From a checkpoint of a small image classifier.
Model: 5.26M parameters, 48-pixel images, arch resnet, norm batchnorm, activation relu, depths [2, 4, 2], widths [80, 160, 320].
Training: adam_atan2 at rate 0.0016, 12400 steps, batches of 512, held-out accuracy 79%.
Data: trained on telescope images of galaxies (Galaxy Zoo DECaLS), 44167 training examples, 143.7 epochs.
Rows from block 2 of a small image classifier, named by matrix and row number. Rows with one number belong to one channel. Each number is 128 + 24 x the weight over its row's rms, rounded and kept within 0 to 255. All counts start at 0.
After each channel's rows are labels from the 100 images, of 14848, where the channel reaches its highest value: "strongest on" is what is common among them. Only what is clearly more common there than usual is listed. The data: telescope images of galaxies (Galaxy Zoo DECaLS). In brackets: how many of the 100, against the usual share in percent.
# convs0: first 3x3 conv, stride 2 (model.blocks.2.convs.0.weight, 160x80x3x3, each kernel summed), inputs 0-39
# convs1: second 3x3 conv (model.blocks.2.convs.1.weight, 160x160x3x3, transposed, each kernel summed), outputs 0-39

convs0.91 [117 143 185  71  95 117 118 145 102 123  88 144 144 125 108 104  91 163 132 158 102 110  96 133  96 135 109  80 127 122 112 122 137 116  78 154 140 135 149 110]
convs1.91 [131 159 140 145 120 160 197 136 124 124 119 154 133 130  91 116 135  98 144 155 122 109 141 112 174 136 101 166 151 122 141 120 121 115 123 105 134 146 120 118]
strongest on: spiral arms: yes (40 vs 18.8)

convs0.10 [149 153 109 136 168 118 101 113  98 152 131 133  91  78 135  99  84 122 115 105  96 119 132 109 120 112 122  94 151 127 127 135 120 127 120 135 102  93  90 103]
convs1.10 [113 167 126 158  94 118 109 125  96 151 104  68 128 134 116 122 118  83  98 116 129 151 111 134 100 109 163 125  91 104 101  94 166 127 110 103 125 119 120 110]
strongest on: shape: featured or disk (70 vs 30.5); edge-on disk: no (51 vs 24.7); spiral arms: yes (43 vs 18.8)

convs0.43 [ 70 122  68 159 119 145 100 144 120 106 111 124  74 135 155 102 128  96 122  96 150 131 132 135 128 134 142 156 100 107 124  56  56 137 163 138 118 159  92 142]
convs1.43 [ 93 147 130 122 144 101 113  88 124 130 150 137  73  93 185 169 157 108 143 131 107 135 104 114 135 120  88  93 120 117 142 117 110 113 103 117 144 115 173 167]
strongest on: spiral arms: yes (40 vs 18.8)

convs0.77 [177 136 165 151 147 135 143 144 127 170 142 127 136 114 135 124 116 128 126 129 128 120 154 174 129 123 132 174 172 139 132 181 149 118 158 166 138 133 148 181]
convs1.77 [115 131 174 129  90  92 140  78 112 138  99 126 135 121 149 145 168 111 141  81  91 109 127 126 120 113  96 128 100 130  97 129 143 115 122 149 126  86 134 134]
strongest on: spiral arms: yes (39 vs 18.8)

convs0.93 [124 139 132 122 158 148 106 117  92 170 142 102 135  97 157  96  83 160 116 111  84  92  99 145 131 114  94 143 167 126 144 104 150 111 164 145 118 119 141 166]
convs1.93 [170 166 134 137 143 129 114 127 122 139 102  91 128 107 160 121 123 117 126 108 101 102 110 123 104 114 172 127  70 117 149 116 182 142 130 117 121 117  88 143]
strongest on: shape: featured or disk (67 vs 30.5); edge-on disk: yes (33 vs 5.2)

convs0.87 [ 56 111  83 142  91 125  91 142 129 126 124 140 147  89 130 125 109  82 110  45 112 116 110 121 153 129 128 126 112 116 139  76 104 145 133  97 112  99  70 134]
convs1.87 [126  93 111 160 115 148 127 140  92 138 124 124  70 112 152 119 131  79 154 115 116 113  94  98 137 141 126 101 107  97 169 128 135  88 103 118 129 129 112 164]
strongest on: spiral arms: yes (41 vs 18.8)

convs0.149 [ 97 145  93 120 113 113 101 103  88 114 115 129  75  88  91 109  98 129 104  76 125 105 100 151 103 132 110 119 112 120 131  95 160 115 153 126 142 128  80 115]
convs1.149 [142 150 121  97 116  53 124 148 115 148 130 143  92 158 131 155 146  94 104 122 115 139 153 144 128 133 162 136 135 153 131 179 138 154 102  94 123 129 118 140]
strongest on: spiral arms: yes (42 vs 18.8)

convs0.0 [125 140 123 134 156 132 115 104  90 148 122 120 112  74 138 109 101 138 109 110 129  94 166 129 104 140 114 104 145 113 103 116 141 127 169  59  88 127  86 120]
convs1.0 [151 150  93 153 117 161 125 164  93 156 126 113 143 140 135  81 126 137  96 141 147 129 107  89 120 125 174 146  62 122 122  90 180 122 111 104 139 140 111 130]
strongest on: shape: featured or disk (63 vs 30.5); edge-on disk: no (54 vs 24.7); spiral arms: yes (45 vs 18.8)

convs0.49 [198 141 134 122 150 133 144 146  91 164 142 136 143 127 144 109  91 160 138 106 102 124 132 160 123 128 120 118 151 129 123 199 111 129 121 156 145 139 157 118]
convs1.49 [105 140 150 118 126 118 204 122 119 129  95 115 148 117 102 124 137 117 160 126 114 123 137 124 190 114 111 143 119 116 118 135 125 147 145 126 122 126 142  88]
strongest on: shape: featured or disk (75 vs 30.5); edge-on disk: no (66 vs 24.7); bulge size: small (33 vs 7.2)

convs0.147 [173 128  95 117 177 166 139 142  98 155 125 147 122 121 155  86  88 115 152  71 117 116 116 133 146 117  96 112 150 143  97 166  90 110 114 110 145 149 129  96]
convs1.147 [115 151 152 136 117 117 203 123 113 127  99 126 152 134  88 129 137 131 165 116 120 131 127 112 174 104 121 149 131 122 103 141 129 167 140 104 134 113 140  86]
strongest on: shape: featured or disk (69 vs 30.5)

convs0.107 [114 134  85 126 148 150 121  92 123 156 102 102 131 104 136 112 100  98 107  82 101 102 130 122 112 129  98 139 139 142  76  83 130 116 152 132 125 128  88 141]
convs1.107 [163 153 110 128 151 176 110 152 108 152 105 109 120 105 141 129 138 132  94 141 129 113 108 135  89 120 166 128  57 114 140 119 166 114 124 142 119 151  96 132]
strongest on: shape: featured or disk (67 vs 30.5); spiral arms: yes (44 vs 18.8)

convs0.75 [156 139 125 104 170 153 142 139  76 167 117 141 114 120 158  88  94 158 149  88 111 114  80 133 133 131  99 104 169 137 107 152 114 121 100 119 143 136 145  96]
convs1.75 [125 164 155 128 121 129 202 122 112 130 109 129 138 134  81 138 138 113 173 117 114 133 125 100 167  92 129 167 119 127 106 145 140 165 142 104 130 116 125  82]
strongest on: shape: featured or disk (65 vs 30.5)

convs0.6 [140 135 151 123 160 143 110 117 110 144  94 111 123 122 140 112  95 160 127 132 123 117 141  68 110 117 108 118 148 122 126 130 189 115 124  96 103 107 120 117]
convs1.6 [126 136  90 155 103 194 105 107  96 150 140 109 120 122 164 107 134 100 101 164 135 147 124  61  96 134 134 137  69 135 135  94 155 106 138 145 114 141 125 136]
strongest on: shape: featured or disk (62 vs 30.5)

convs0.101 [143 112 101 148 141 164 120 109  97 146 123 111 122  92 129  91  65 149 106  78 126 122 133 160 132 124 120 111 139 120 123 142 115 112 148 125  98 110 114 112]
convs1.101 [122 157 143 150 126 126 212 130 125 132  85 119 155 135 103 113 147 134 151 137 123 146 137 134 191 126 125 155 144 122 135 130 128 144 134  97 129 124 130 129]
strongest on: edge-on disk: no (52 vs 24.7); spiral arms: yes (43 vs 18.8)

convs0.138 [ 99 130  92 132 142 126  96 100  75 135 161 108 114  98  96 104  86 123 126 111  99 120 103 139  74 131 129 127 129 118 144  89 131 122 130 157 156 124 116 125]
convs1.138 [147 200 126 169  93  92 106 181 127 143 102 125 120 130 105 120 136 110 123 121 115  98 103 162 117 125 165 144  76 129 112 131 144 115  92 110 147 158 115  91]
strongest on: spiral arms: yes (44 vs 18.8)

convs0.96 [101  81  96 131 139 121 102 121 114 140 132 131 134  79  73  85 100 141 107  58 105  96 122 112 125 129  90 104 129 119 118  92  81 118 157 117 113 104  86 120]
convs1.96 [142 166 130 170  93 164 130 148  87 147  96 122 124  84 136 120 103 112 120 151 121 127 147 112 139 107 134 141 127  98 137 123 153 173 101  95 132 123  95 137]
strongest on: shape: featured or disk (68 vs 30.5); edge-on disk: no (52 vs 24.7); spiral arms: yes (47 vs 18.8)

convs0.102 [104 118 103 123  81 135 137 130 149  77 147 139 131 130  88 121 126 134 132 118 133 133 112 105 146 133 131  72  81 139 142 112 130 128 123  65 122 136 119  68]
convs1.102 [147 112  82 131 108 101  94  87 111 131 136 151 122 133 177 135 133 122 128 125 153 135 140 123  98 103 116  96 169 110 119 137 153 160 114 145 138 152 150 155]
strongest on: edge-on disk: no (51 vs 24.7); bar: no (34 vs 12.9)

convs0.156 [155 120 130 148 136 123 107 131  93 142  96 108 110 110 141 113  89 139 117 107 140 119 169 155 121 126 127 121 144 110 128 157 125 131 163 145 123 124 135 130]
convs1.156 [131 183 154 130 109 124 108 166 110 149  60 121 126 134  69 105 136 134 104 123  94 103  94 151 111 137 173 108 122 183  93 128 133 129 111 109 134 121  99 120]
strongest on: spiral arms: yes (41 vs 18.8)

convs0.109 [151  92 121 144 138 134 133 110 114 147 150 120 114  91 148 113 118 119  92 119 134 110 179 160 104 125 140 149 137 114 146 142 135 114 170 114 110 108 135 146]
convs1.109 [126 157 139 132 169 125 156 132 108 141 104 136 163  94 113 121 145 104 146 138 111 118 125 118 150 125 148 104 127 149 170 121 141 150 155  98 132 119 178 131]
strongest on: bulge size: small (25 vs 7.2)

convs0.7 [116 137 125 125 136 130 111 142 104 144 100 100 140 114 157 118 122 156 100 129 126 127 161 160 116 128 118 114 135  90 107 104  82 131 143 132 114 131 126 133]
convs1.7 [153 162 168 167 114 121 152  92 114 149 138 135 137  98 151 107 125 152  97 151 109  82 142 117 155  92 116 121 114  98 129  84 148 143 118  59 136 130 124 121]
strongest on: bar: no (31 vs 12.9)

convs0.97 [122 153 152 149 102 170 145 150 101 109 176 117 114 131  73 153 126 133 120 166 115 146  83 120 138 128 103  82 125 108 157 110 118 132 123 135 137 159 131  77]
convs1.97 [149 123  99 143 109 138 115 140 117 103 145 156 103 142 168 136 107 134 123 154 133 139 111 163 116 128 190 139 126 121 109  88 156 124 104 145 137 177 114 117]
strongest on: edge-on disk: yes (25 vs 5.2)

convs0.143 [ 88 146  92 182  90 107 117 130 108 103 123 111  94 106 149 106  99 100 125  84 106 118 139 173 108 116 137 111  98 129 115  92 104 132 151  97 136 154  72 123]
convs1.143 [ 87 163 108 142 139 143 162 133 121 149 149 143  57 109 109 116 116  96 122 144 143 144 119 132 134 156 105 140 138 122 171 101  99  69 114 138 126 142 136 171]
strongest on: shape: featured or disk (62 vs 30.5); edge-on disk: no (52 vs 24.7); spiral arms: yes (42 vs 18.8)

convs0.57 [ 66 115 113 140  90 154 114 108 101 114 122 116 102 117 160  64  90 124  96 117 114 108 113 136  88 132 121 122 103 124 103  58 101 108 132 123  99 120 104 130]
convs1.57 [136 181 143 130 125 126 198 113 138 138 125 138  89 126 108 155 133 131 119 129 131 138 133 103 148 144  82 148 132 136 150 115  81  90  93 111 138 125 154 166]
strongest on: bar: no (31 vs 12.9)

convs0.151 [127 142  82 137 171 182  83 130  82 167 133 126 131  66 148 126 112  95 132 110 136 106 118  96 115 126 116 111 159 128 140 106 153 125 121  90 125 124  76 118]
convs1.151 [105 158  77 161 149 145 150 149 113 142 119 123 101 114 139 132 127 107  99 174 181 125 133  95 134 127 125 146  98 104 160  90 148 128 135 139 116 157 137 124]
strongest on: shape: featured or disk (61 vs 30.5)

convs0.12 [121 124  60 130 164 160 103 118 101 171 123 132 117  82 134 123 108 109 124  88  99 111 126 125 150 137 114 114 165 143 126  89 147 118 165  92 129 127  84 121]
convs1.12 [130 187 106 134 138 141 137 150 111 147 110 120 107 112 108 118 121 113 109 127 136 127 122 135 137 105 151 160  84  89 155 125 164 148 115 124 119 152 100 143]
strongest on: edge-on disk: yes (28 vs 5.2)

convs0.28 [128 113 174 118 123 116 121 100 124 127 141 116 103 124 141 120 109 133 109 153 113  95 169 135  95 133 100  78 134 134  72 139 143 132 145  92 130 117 139 111]
convs1.28 [132 137 116 135 108 158 117 142 132 136 124 124 149 146  94  66  68 110 121 157 144 110 117  94  95 150 153 170  96 155 139  94 148 113 119  70 145 145 126 119]
strongest on: edge-on disk: yes (31 vs 5.2)

convs0.3 [124  98 132 133 161 155 100 121 103 124 140 134 106 104 117  85  84 129 121  99 134 142 153 166 112 116 127 116 142 117 153 118 101 124 155 132 113 120 110 112]
convs1.3 [142 143 105 170  78 104 106 148 102 144 124 132 155 149 129 119 106 149 121 105 146 130 113 140 106 116 154  97 133 185  98 120 146 151 132 142 143 159 112 148]
strongest on: spiral arms: yes (39 vs 18.8)

convs0.4 [ 62 140 110 146  80 111 104 116 141 112 124 129 106  88  93  88  81 106 124 109 107 108 134 141 101 131 121  97 103  97 135  74 118 115 134 123 135 156 121 113]
convs1.4 [108 154 132 135 117 133 211 126 142 133 117 136 102 127  97 139 121 121 139 142 130 127 133 108 170 147  93 148 154 146 150 127  92  97 106 118 135 134 145 171]
strongest on: shape: featured or disk (60 vs 30.5); edge-on disk: no (52 vs 24.7); spiral arms: yes (47 vs 18.8)

convs0.148 [153 139 120 159 127 139 131 142 100 145 161 146 143  98 136 126 123 168 130 102  96 128 140 167 119 125 148 146 137 124 171 137 135 121 166 138 152 154  84 145]
convs1.148 [112 148  91 146 199 138 130  98 125 138 114 125 131 115 139 121 135 113 103 178 152 129 116 121 129 139 111 146  96 129 201  96 141 118 147 134  99 159 151 120]
strongest on: shape: featured or disk (66 vs 30.5); edge-on disk: no (51 vs 24.7); spiral arms: yes (39 vs 18.8)