config.yaml
arch: "resnet"
model: "image classifier"
dataset: "telescope images of galaxies (Galaxy Zoo DECaLS)"
train_examples: 44167
image_size: 48
crop_scale_min: 0.7
horizontal_flip: true
targets: ["bar"]
num_classes: 3
norm: "batchnorm"
activation: "relu"
depths: [2, 4, 2]
kernel_size: 3
stem: "single"
avg_pool_shortcut: false
widths: [80, 160, 320]
mixing: "cutmix"
loss: "cross_entropy"
init: "trunc_normal_002"
residual_init: "zero_last"
optimizer: "adam_atan2"
lr: 0.0016
beta1: 0.9
beta2: 0.999
grad_clip: 1.0
steps: 12400
batch_size: 512
epochs: 143.7
lr_schedule: "cosine"
final_lr_fraction: 0.05
warmup_steps: 240
weight_decay: 0.3
Rows from block 3 of a small image classifier, named by matrix and row number. Rows with one number belong to one channel. Each number is 128 + 24 x the weight over its row's rms, rounded and kept within 0 to 255. All counts start at 0.
Before each channel's rows are labels from the 100 images, of 14848, where the channel reaches its highest value: "strongest on" is what is common among them. Only what is clearly more common there than usual is listed. The data: telescope images of galaxies (Galaxy Zoo DECaLS). In brackets: how many of the 100.
# convs0: first 3x3 conv (model.blocks.3.convs.0.weight, 160x160x3x3, each kernel summed), inputs 80-159
# convs1: second 3x3 conv (model.blocks.3.convs.1.weight, 160x160x3x3, transposed, each kernel summed), outputs 80-159

strongest on: edge-on disk: yes (29)
convs0.76 [150 101  90 146 146 108 139  82 100 140 123 127 109 128 138 122 137 136 136 133 132  73  85 146 132 130 163 114 109 132  96 124  92 114 107 135 104 135 161 151 110 102 105 116 145 152 107 124 150 112 132 114  84 129 137 129 146 123 145 140 163 107 100 169 119 132  72 155 165 145 125 104 114  99 125  95  96 129  92 146]
convs1.76 [ 98 127  66 117 121 121 143 112 128  71 138  82 140 147 138 137 113 108 137 100 131 154 110 139  91 124 106 134 181 114 166 118 159  84 118 134  94 135 172 140 160 102 121 124 112  96 135 129 130 142 118 127 125 101 105 126 131 110 144 131 111 149 136 150 154 113 135 122 150 108 120  90 136 129 138 126 129 156 132 105]

strongest on: shape: featured or disk (65); edge-on disk: no (56); spiral arms: yes (41)
convs0.155 [ 90 136 134  83  81 105 106 134 149  95 110 106 151 109 113 116 116 109 102  76 106 127 109  85 111  88 106 139 113 116 138 112 123 134 123  95 151 119 101  90  98 117 131  96 107  97 114 133 117 120 113 115 127 129 141  90  90 132  89  80  96 115 158  95 114 127 126 104  70 121 116 154 132 143  98 155 102 128 140  77]
convs1.155 [123 125 119 129 143 141 133 152 136 140 177  97 133 127 146 125 147 111  96 167 105 133 108 119 124 153 121 117 130 100 142 120  79 153 113 116 134 115 137 110 162  73 122 106 109 176 132 118  89 176  88 133 135 145 133 128 127 130 143 125 129 185 111  88  95 125 152 155 118 105 130 173 147 165 109 203 123 140 120 114]

strongest on: edge-on disk: no (56); spiral arms: yes (42)
convs0.1 [156 112 165 130 139 107 126  96  87 101 156 110 141 129 157 120 140 130 123 135 117 111 127 119 151 138 111 107 141 112 118  74  89 124 111 133 119 123  92 137 119 148 116 153 129 110 110 109  91  99 135 111 114 146 133 115 152 138 149 127 122 107  84 119 147 125 131 116 123 111 115 130 105 162 100 179  94  66 107 167]
convs1.1 [151 139 192 101 122 136 133 146 135 103 103 185 123  69 177 104 126 173 173 120 172 142 132  97 108 124 127 109 143 132 145 119 142  83 127 117 134 134 126 141 158 111 110 107 157 133  94  77 134 126  76 104 121 130 102 136 113 127 150 147 115  94 134 123  95 125 184 152 119 117 136 109 110 147 139 149  85 101 112 147]

strongest on: spiral arms: yes (39)
convs0.100 [142 117 143 147 137  92 119 118 132 168 169 164 135 129 140 168 118 123 141 158 140 177  90 139 138 154 139 125 150 113 131 119  88 122 168 154 109 105 125 134 122 162  56 102 107 132  92 124 130 138 102  87 118 150  87 135 159 123 105 137 125 163 156 171 135 149 154 112 158 106 125 143 106 114 103  98  93 133 123 116]
convs1.100 [136 113 132 109  76 101 141 132 121 115 138 136 100 106 166 149 108 160 123 162 137 162 138 156  84 101 141 108 187 142 143 110 161 117  77 103 122 110 107 123 126 104 129 146 150 159  85 159 107 177 114 131 111 112  87 104 148 130 128 156 143 163 123 149 112 114 161 164 146 111 129 123 125 118 171 126 113 157 118 138]

strongest on: shape: featured or disk (62); spiral arms: yes (39)
convs0.71 [139  91 113 143 136  60 121 111 137 117 131 161 153 104 128 144 132 107 113 132 120 124  78 122 149 121 143 125 118 114 116 153 105 127 125 147 108 108 141 133  91 133  88 131 120 136  60 113 133 151 124  93  72 103 144 128 116 125 130 136 137 131 163 130 144 129 137 137 112 127 123 131  92 114 127 117  67 136 108 124]
convs1.71 [159 164 127 107 107  95  99 102 152 139 122 136  63 134 153 171 147 105 130 155 154 137 136 143 112 107 135  94 179 127 114 115 146  73 118 118 128 137 135 159 181 105 142 176 143 166  85 102 118 139 171 124 102 116 126 132 143 115 118 135  89 141 172 162 131 131 108  83 136 140 131 152  97 106 124 117 108 117 169 115]

strongest on: spiral arms: yes (40)
convs0.140 [131  98 113 129 131 103  98 112 116  89 134 124  99 126 187 115 105 107  95 133  94 135 104 110 164 112 140  92  82 105 127 104  79 132  96 128  92 117 123 147 114 126  48 172  92 112 107  91 115 102 116 116  99 113 114 121  99 130 138 143 124  82  89 120 161 101 114 112 113 112 124 112  95 126  92 121  89 126  96 141]
convs1.140 [133 136  66 142 108 133 117 138 138  96 134 127  80 112 196 175 145 136 133 158 146 185 151 143  83  94 151  90 170  97 123 105 134  89 126 104 139  92 145 148 132  93  85 145 134 162 116 132 100 111 191 143 127 131 121 111 120 120 150 140 111 125 148 153 121 110 161  82 109 143 138 101 106 115  97 124 123 108 112 132]

strongest on: bar: no (32)
convs0.6 [131  91 132 134 140  86 133  95 139 117 125 142 139 109 135 125 115 100 107 130 114 121 130 112 168 115 140  96 106 110 128 143  69 141 100 119 103  89 131 145  57 112  90 136 119 134  73  93 105 124 130  83  99 104 124 126 109 123 147 141 137 111 138 114 146 119 145 136 115 128 127 126  89 148 127 162  52 123 101 129]
convs1.6 [173 156 113 131  89 125 126 116 142 110 126 132  67 129 140 169 155 102 142 173 167 168 134 152  96 100 136  82 163 123 117 117 131  77 135 109  96 124 128 149 166 123 162 146 157 168 109 119 129 124 152 140 121 121 135 126 115 116 128 151  89 156 174 163 115 125 102  84 134 152 139 148 101  99 142 119 108 112 144 127]

strongest on: edge-on disk: yes (32)
convs0.104 [164  94 126 157 172  90 118 110 130 124 115 142 135  94 135 145 125 105 112 151 103 121 107 146 172 132 152 128 111 121  91 146  94 127 122 133 113 112 157 170 117 119  92 117 144 138  92 127 132 137 130  98  90 112 112 134 120 119 169 167 166 132 121 157 155 122 102 138 149 146 139 108 109 104 130 101  93 129 108 171]
convs1.104 [124 143 119 106 135 112  95 135 121 136 146 131  57 116 185 154 118 125 158 135 160 144 144 121 131 137 129 103 171 103 115 130 140 111 142 139 134 143 167 148 169 101 166 164 151 195 112 131  72 105 180 112 132 128 118 138 121 113 130 131 109 149 133 156 145 131 118  89 134 142 129 157 112  97 133 115 131 145 136  83]

strongest on: edge-on disk: yes (32)
convs0.83 [128 142 180 120 131 142 162 119 143 148 163 176 152 156 128 155 161 136 141 129 165 144 125 132 132 149 119 131 157 139 110 116 163 151 132 136 184 140 118 122 178 154 169 151 153 141 152 144 133 161 152 132 139 163 213 125 152 129 144 134 133 191 111 134 160 172 170 117 124 146 158 135 146 130 122 103 154 135 131 157]
convs1.83 [183 140 138 123  74 134 150 128 134 111 109 123  75 131 105 145 137 115 114 170 127 145 110 158 102 111 119 107 150 120 157 139  92  87 121 119 188 126 116 121 123 124 105 137 135 130 127 116 149 160 120 145 176 129 167  92  88 130 116 170 112  77 182 127  87 125 101 144 136 109 135 131 125  75 116 138 159 118  71 142]

strongest on: edge-on disk: no (51); bulge size: moderate (26)
convs0.102 [118 105 101 113 122 122 118 109 122  98 106  94 109 131 112  84 115 123 102 121 112 134 118 122 117  85  98 107  60 139 124  83 133 132 110 124 110 146 106 123 119 118 116 149 119  91 126 110 113  69 122 144 113 134 149  94  87 116 138 117 108  58 115  90 112  69 100  95 115 108 114  99 108 118 113 128 136 100 107 145]
convs1.102 [118 152 153 111 158 111  70 145 169 161  83  99 114 117 109  78 117 113 107 125 131 121 138  94 147 129 116 125 150 100 153 171  71 141 130 105 154 178 147 154 156 157  84  62 113 104 102 149 127 110 121 146 149 162 149  92 136 125 133 116 156 118  78 136 127 140 183 111 134 111 126 123 117 155  89 159 126 141 111 140]

strongest on: spiral arms: yes (39)
convs0.99 [101 140  93  97  94 120  87 143 168  74 100 116 133 118 138 130 138 122  93 100  88 131 123  97 138  85 106 140 107 123 132  99 116 126 125  80 152 120 123  94 102 107 142 140 111  86 129 143 102 127  95 119 136 115 151  84  75 139 116  94  99  80 162  86 163 112  97 104  68 104 136 122 120 138  83 149 112 136 131 105]
convs1.99 [139 125 162 152 158 159 108 165 153 116 146 107 153 135 151 119 165 126  94 163 102 122 104 123 114 161 122 132 134  92 152 139  94 172 127 102 129 172 134 139 154  94  88  81 111 156 145 113 136 194 107 125 145 148 155 140 108 135 145 139 156 197 116 107 105 127 162 126 116  83 129 148 151 170 102 193 141 146 113 102]

strongest on: edge-on disk: yes (28)
convs0.72 [173 146 146 158 168 145 123 125 139 132 143 117 166 144 125 149 132 133 140 168 138 156 129 169 145 154 149 144 155 147 132 159 156 138 152 155 149 119 150 159 153 153 138 154 151 157 155 148 142 172 152 146 154 129 132 151 133 124 171 161 154 135 143 145 150 143 118 150 161 146 141 113 141 103 144 113 155 136 139 188]
convs1.72 [146 111 156 153 115 141 112  98 112 130 128 106  64 127 131 110  97 141 110 138 133 117 116 115  98 143 120 124 120 150 151 165  98 103 150 167 150 165 145 118 111 101  71 136 153 106 164 149 132 148 129 158 182 115 165  89 117 125 106 136 151  99 138 133 117  91 117 103 135 100 126 107 168 103  97 130 157 131  81 110]