python train.py --arch="resnet" --model="image classifier" --image_size=48 --horizontal_flip=true --norm="batchnorm" --stem="single" --mixing="cutmix" --loss="cross_entropy" --lr_schedule="cosine" --final_lr_fraction=0.05 --warmup_steps=240
Rows from block 4, named by matrix and row number. Rows with one number belong to one channel. Each number is 128 + 24 x the weight over its row's rms, rounded and kept within 0 to 255. All counts start at 0. After the name is the row's rms in percent of the matrix's.
# convs0: first 3x3 conv (model.blocks.4.convs.0.weight, 160x160x3x3), inputs 26-38, a 3x3 kernel for each
# convs1: second 3x3 conv (model.blocks.4.convs.1.weight, 160x160x3x3, transposed), outputs 26-38, a 3x3 kernel for each
convs0.123 095 [ 91 103 108  74 107  98  88  70 144 140 125 129 119 134 131 124 122 133 145 147 102 149 157 123 116 119 132 136 125 131 139 156 134  89 124 150 115 141 103 113 148 105 136 139 139 119 122 130 107 139 141 131 118 145 110  93 113 101  92 121  55  78 134 102 118 104 125 135 136 119 125 153 108 113 102 137 144 136 122 147 130 105 127 111 105 109 116 120 107 110  84  76  90 113 112 122 154 134 119  77  73 101  89  89  94 137 140 144  97  99 111  71  84 107 125 105 160]
convs1.123 097 [148 127 145 122 130 140 149 150 177 160 147 122 172 171 150 134 126 150 126 142 144 147 174 169 183 182 159 120 147 121 116 166 132  75 129 102  95 122 126 105 133 135 123 129 142 129 125 133 131 134 144 125 136 140  98 132 122 107 131 124 134 131 150 132 122  94 150 137 124 112 112 102 115 116 112 117 121 121 136 133 128 115 138 127 109 132 130 124 131 148 143 124 115 128 124 120 127 126 122 156 144 142 141 140 123 139 131 110 152 153 151 159 175 150 103 129 104]
convs0.124 105 [122 132 168 152 136 142 172 118 133  91 101 100 113  91 111 121 107 105  96 113 114  97 110 137 153 111 144 124 116  97 162 156  83 197 163 149 126 108  88 115 157 130 150 150 141 121 116 112 108 111 124 113 123 124 133 104 110 135 133  68 165 135 123 116 150 149 117 144 147 133 133 158 114 134 105 123 123 124 112 142 131 139 140 114 127  92 121 157 151 126 108 118 132  99 129 136 114 156 159 119 145 128 102 159 131 130 159 161 129 133  90 135 127  70 181 111 130]
convs1.124 105 [125 121 116 129  91  77 130 127 135 124 138 114 164 136 124 136 153 129 172 129 146 143  96 116 132  73 115 103  96 106  89 124 123 107 111 121 106  86 118  97 106 117  94  92 125 128 138 148 120 132 111 116 131 126 130 144 129 126 145 172 139 137 151 129 138 137 137 155 146  89 156 125 128 143 127 124 128 116 141 130 108 126 122 119 141 121 111 145 131 108 121 121 138 109 129 125 108 135 151 131 115 162 117 111 116 145 130 132 126 143 110 145 123 122 103 125 138]
convs0.125 099 [132 126 145 110  99 137 136  87 104 126 151 113 133 135  94 110 102 145 120  97 112 116 140 104 136 145 138 127 127 124 140 145  86 132 141  91  87 116 138 121 144 131 141 122 117 114 111 130 110 157 127 133 145  94 135  96  98  97 125 117 134  85  72 111  76  80 110 120  92 153 165 143 109 127 114 142 147 134 110 115 116 111 136  79 129 122 120 135 109 122 124 114 101 127 147 122 144 157 143 117 136 106 113 145  97 159 160 119 155 132 109  91 102 151 130  68  80]
convs1.125 099 [117 146 136 101 114 129  88 145 131 129 157 165 121 125 100 119 105 106 144 104 114  88  86  87 137 151 135 124 153 148 121 162 163 146 139 148 142 160 149 125 143 157 128 144 152 135 144 144 150 140 144 134 127 147 120  60  72 112  87  96 159  87 102 110 105 117 142 140 156 120 125 120 127 120 128 127 130 123 130 131 116 113 134 133 117 116 164  96  75 111 139 142 126 141 125 116 117 127 113 130 133 138 147 136 156 155 138 144 120 124 110 123 104 149 127 130 103]
convs0.126 095 [141 139 155 135 118 142  53  88 150 125  97 165 111  84 130 147 142 139 121 145 121 140 177 143 108 131  76 131 109 111 156 131 159 121 111 116  99 135 142 143 132 118 130 113  95 114 116 125 125 126 140 116 123 129 130 125 135 125 115 144 100 102 160 116 150 122 135 168 136  83 104  82 118 112 116 146 126 145 140 130 110 114 120 115 100 100 112 113 109 135 123 150 133 137 158 156 150 155 144 112 135 115 129 135 123 140 129 126 142 110 132 126 127 106  98  69 106]
convs1.126 102 [127 149 117 102  91  90 157 131 132 116 158 148  91 159 146 134  95 125 175 111  85 141 122  95 143 121  99 103 115  97  76  98 105 116 122 146 122 108 123 124 103 108  94  88 104 125 136 140 128 126 133 114 119 123 146 154 161  85 126 124 124 126 127 104 119 138 117 108 140 160 157 169 132 141 125 128 131 135 130 140 125 114 100 140 152 132 103  89  79  60 117 115 127 119 121 140 128 125 134 107  91 103 130 136 160 150 133 136 151 160 138 200 181 144 130 134 138]
convs0.127 107 [146 152 134 198 178 178 122 124 115 161  97 116 103  84 135 108 111 118 131  82 127 111 168 129 170 166 148 158 133 121 141 156 134 165 142  99 120 132 124 116 152 119 142 138  75 106 118 114 121 136 139 128 125 111 157 146 119 198 188 150 146 114 115 117 117 139 109 167 141 110 130 123 122 118 103 120 112 126 137 140 149 140 123 108 108  89 128 141 129 147 107 115 102  86 120 136 145 165 128 111 133 122  99 135 126 138 149 117 164 142 126 183 178 143 176 133 110]
convs1.127 109 [161 133  74 110  79  95 122  96 112 131 142 132 158 128 113 171 171 143  95 130 129 123 117 138 113  94 132 121 109 114 114 142 111 123 126 148  93  92 105  85  77  92 122 131 115 118 140 144 127 128 132 145 122 110 171 140 121 116 133 141 149 171 172 162 140 137 131 130 131 105 135 143 149 137 128 134 136 125 126 140 135 133 135 169 153 134 117 122 139  99 109 110 124 113 119 131 109 111 138 112 124 145 101 120 157 131 149 133 122 137 142 143 120 150 125 157 133]
convs0.128 101 [ 99 137 128 113 142  81 137 156  98 132 148 128 148 125 114 128 104 140 159 137 144 163 140 141 136 144 138  86 115  95  62 125 126  99 114 123 156 148 146 133 108 126 122 148 146 110 120 128 134 122 131 136 124 126  69  97  64 108  83  59 132 133 111 177 160 142 160 160 128 153 144 110 124 115 108 126 124 121 123 125 117 146 127 164 163 132 144 131 126 132 148 134 114 111 135 118 142 127 115 139 127 115  94 117 110 120 123 106  70 113 100 100 131 127 161 156 148]
convs1.128 090 [ 89 106 140  95 136 154 120 147 148 157 132 120 116 119 114 103  87 132 143 122 120 161 171 162 170 168 134 174 171 115 128 128 121 159 147 152 117 116  98 134 154 126 150 144 140 119 133 141 111 119 130 116 119 121 168 163 103 157 144 136 157 147 147 124 104 122 119 117 112  69  97 111 137 135 124 129 121 121 121 108 104 118 130 117 144 154 138 150 172 154 120 111 119 116 137 129 148 156 134 149 103 126 171 147 125 152 125 112 140 131 152 119 107 138  81 102 128]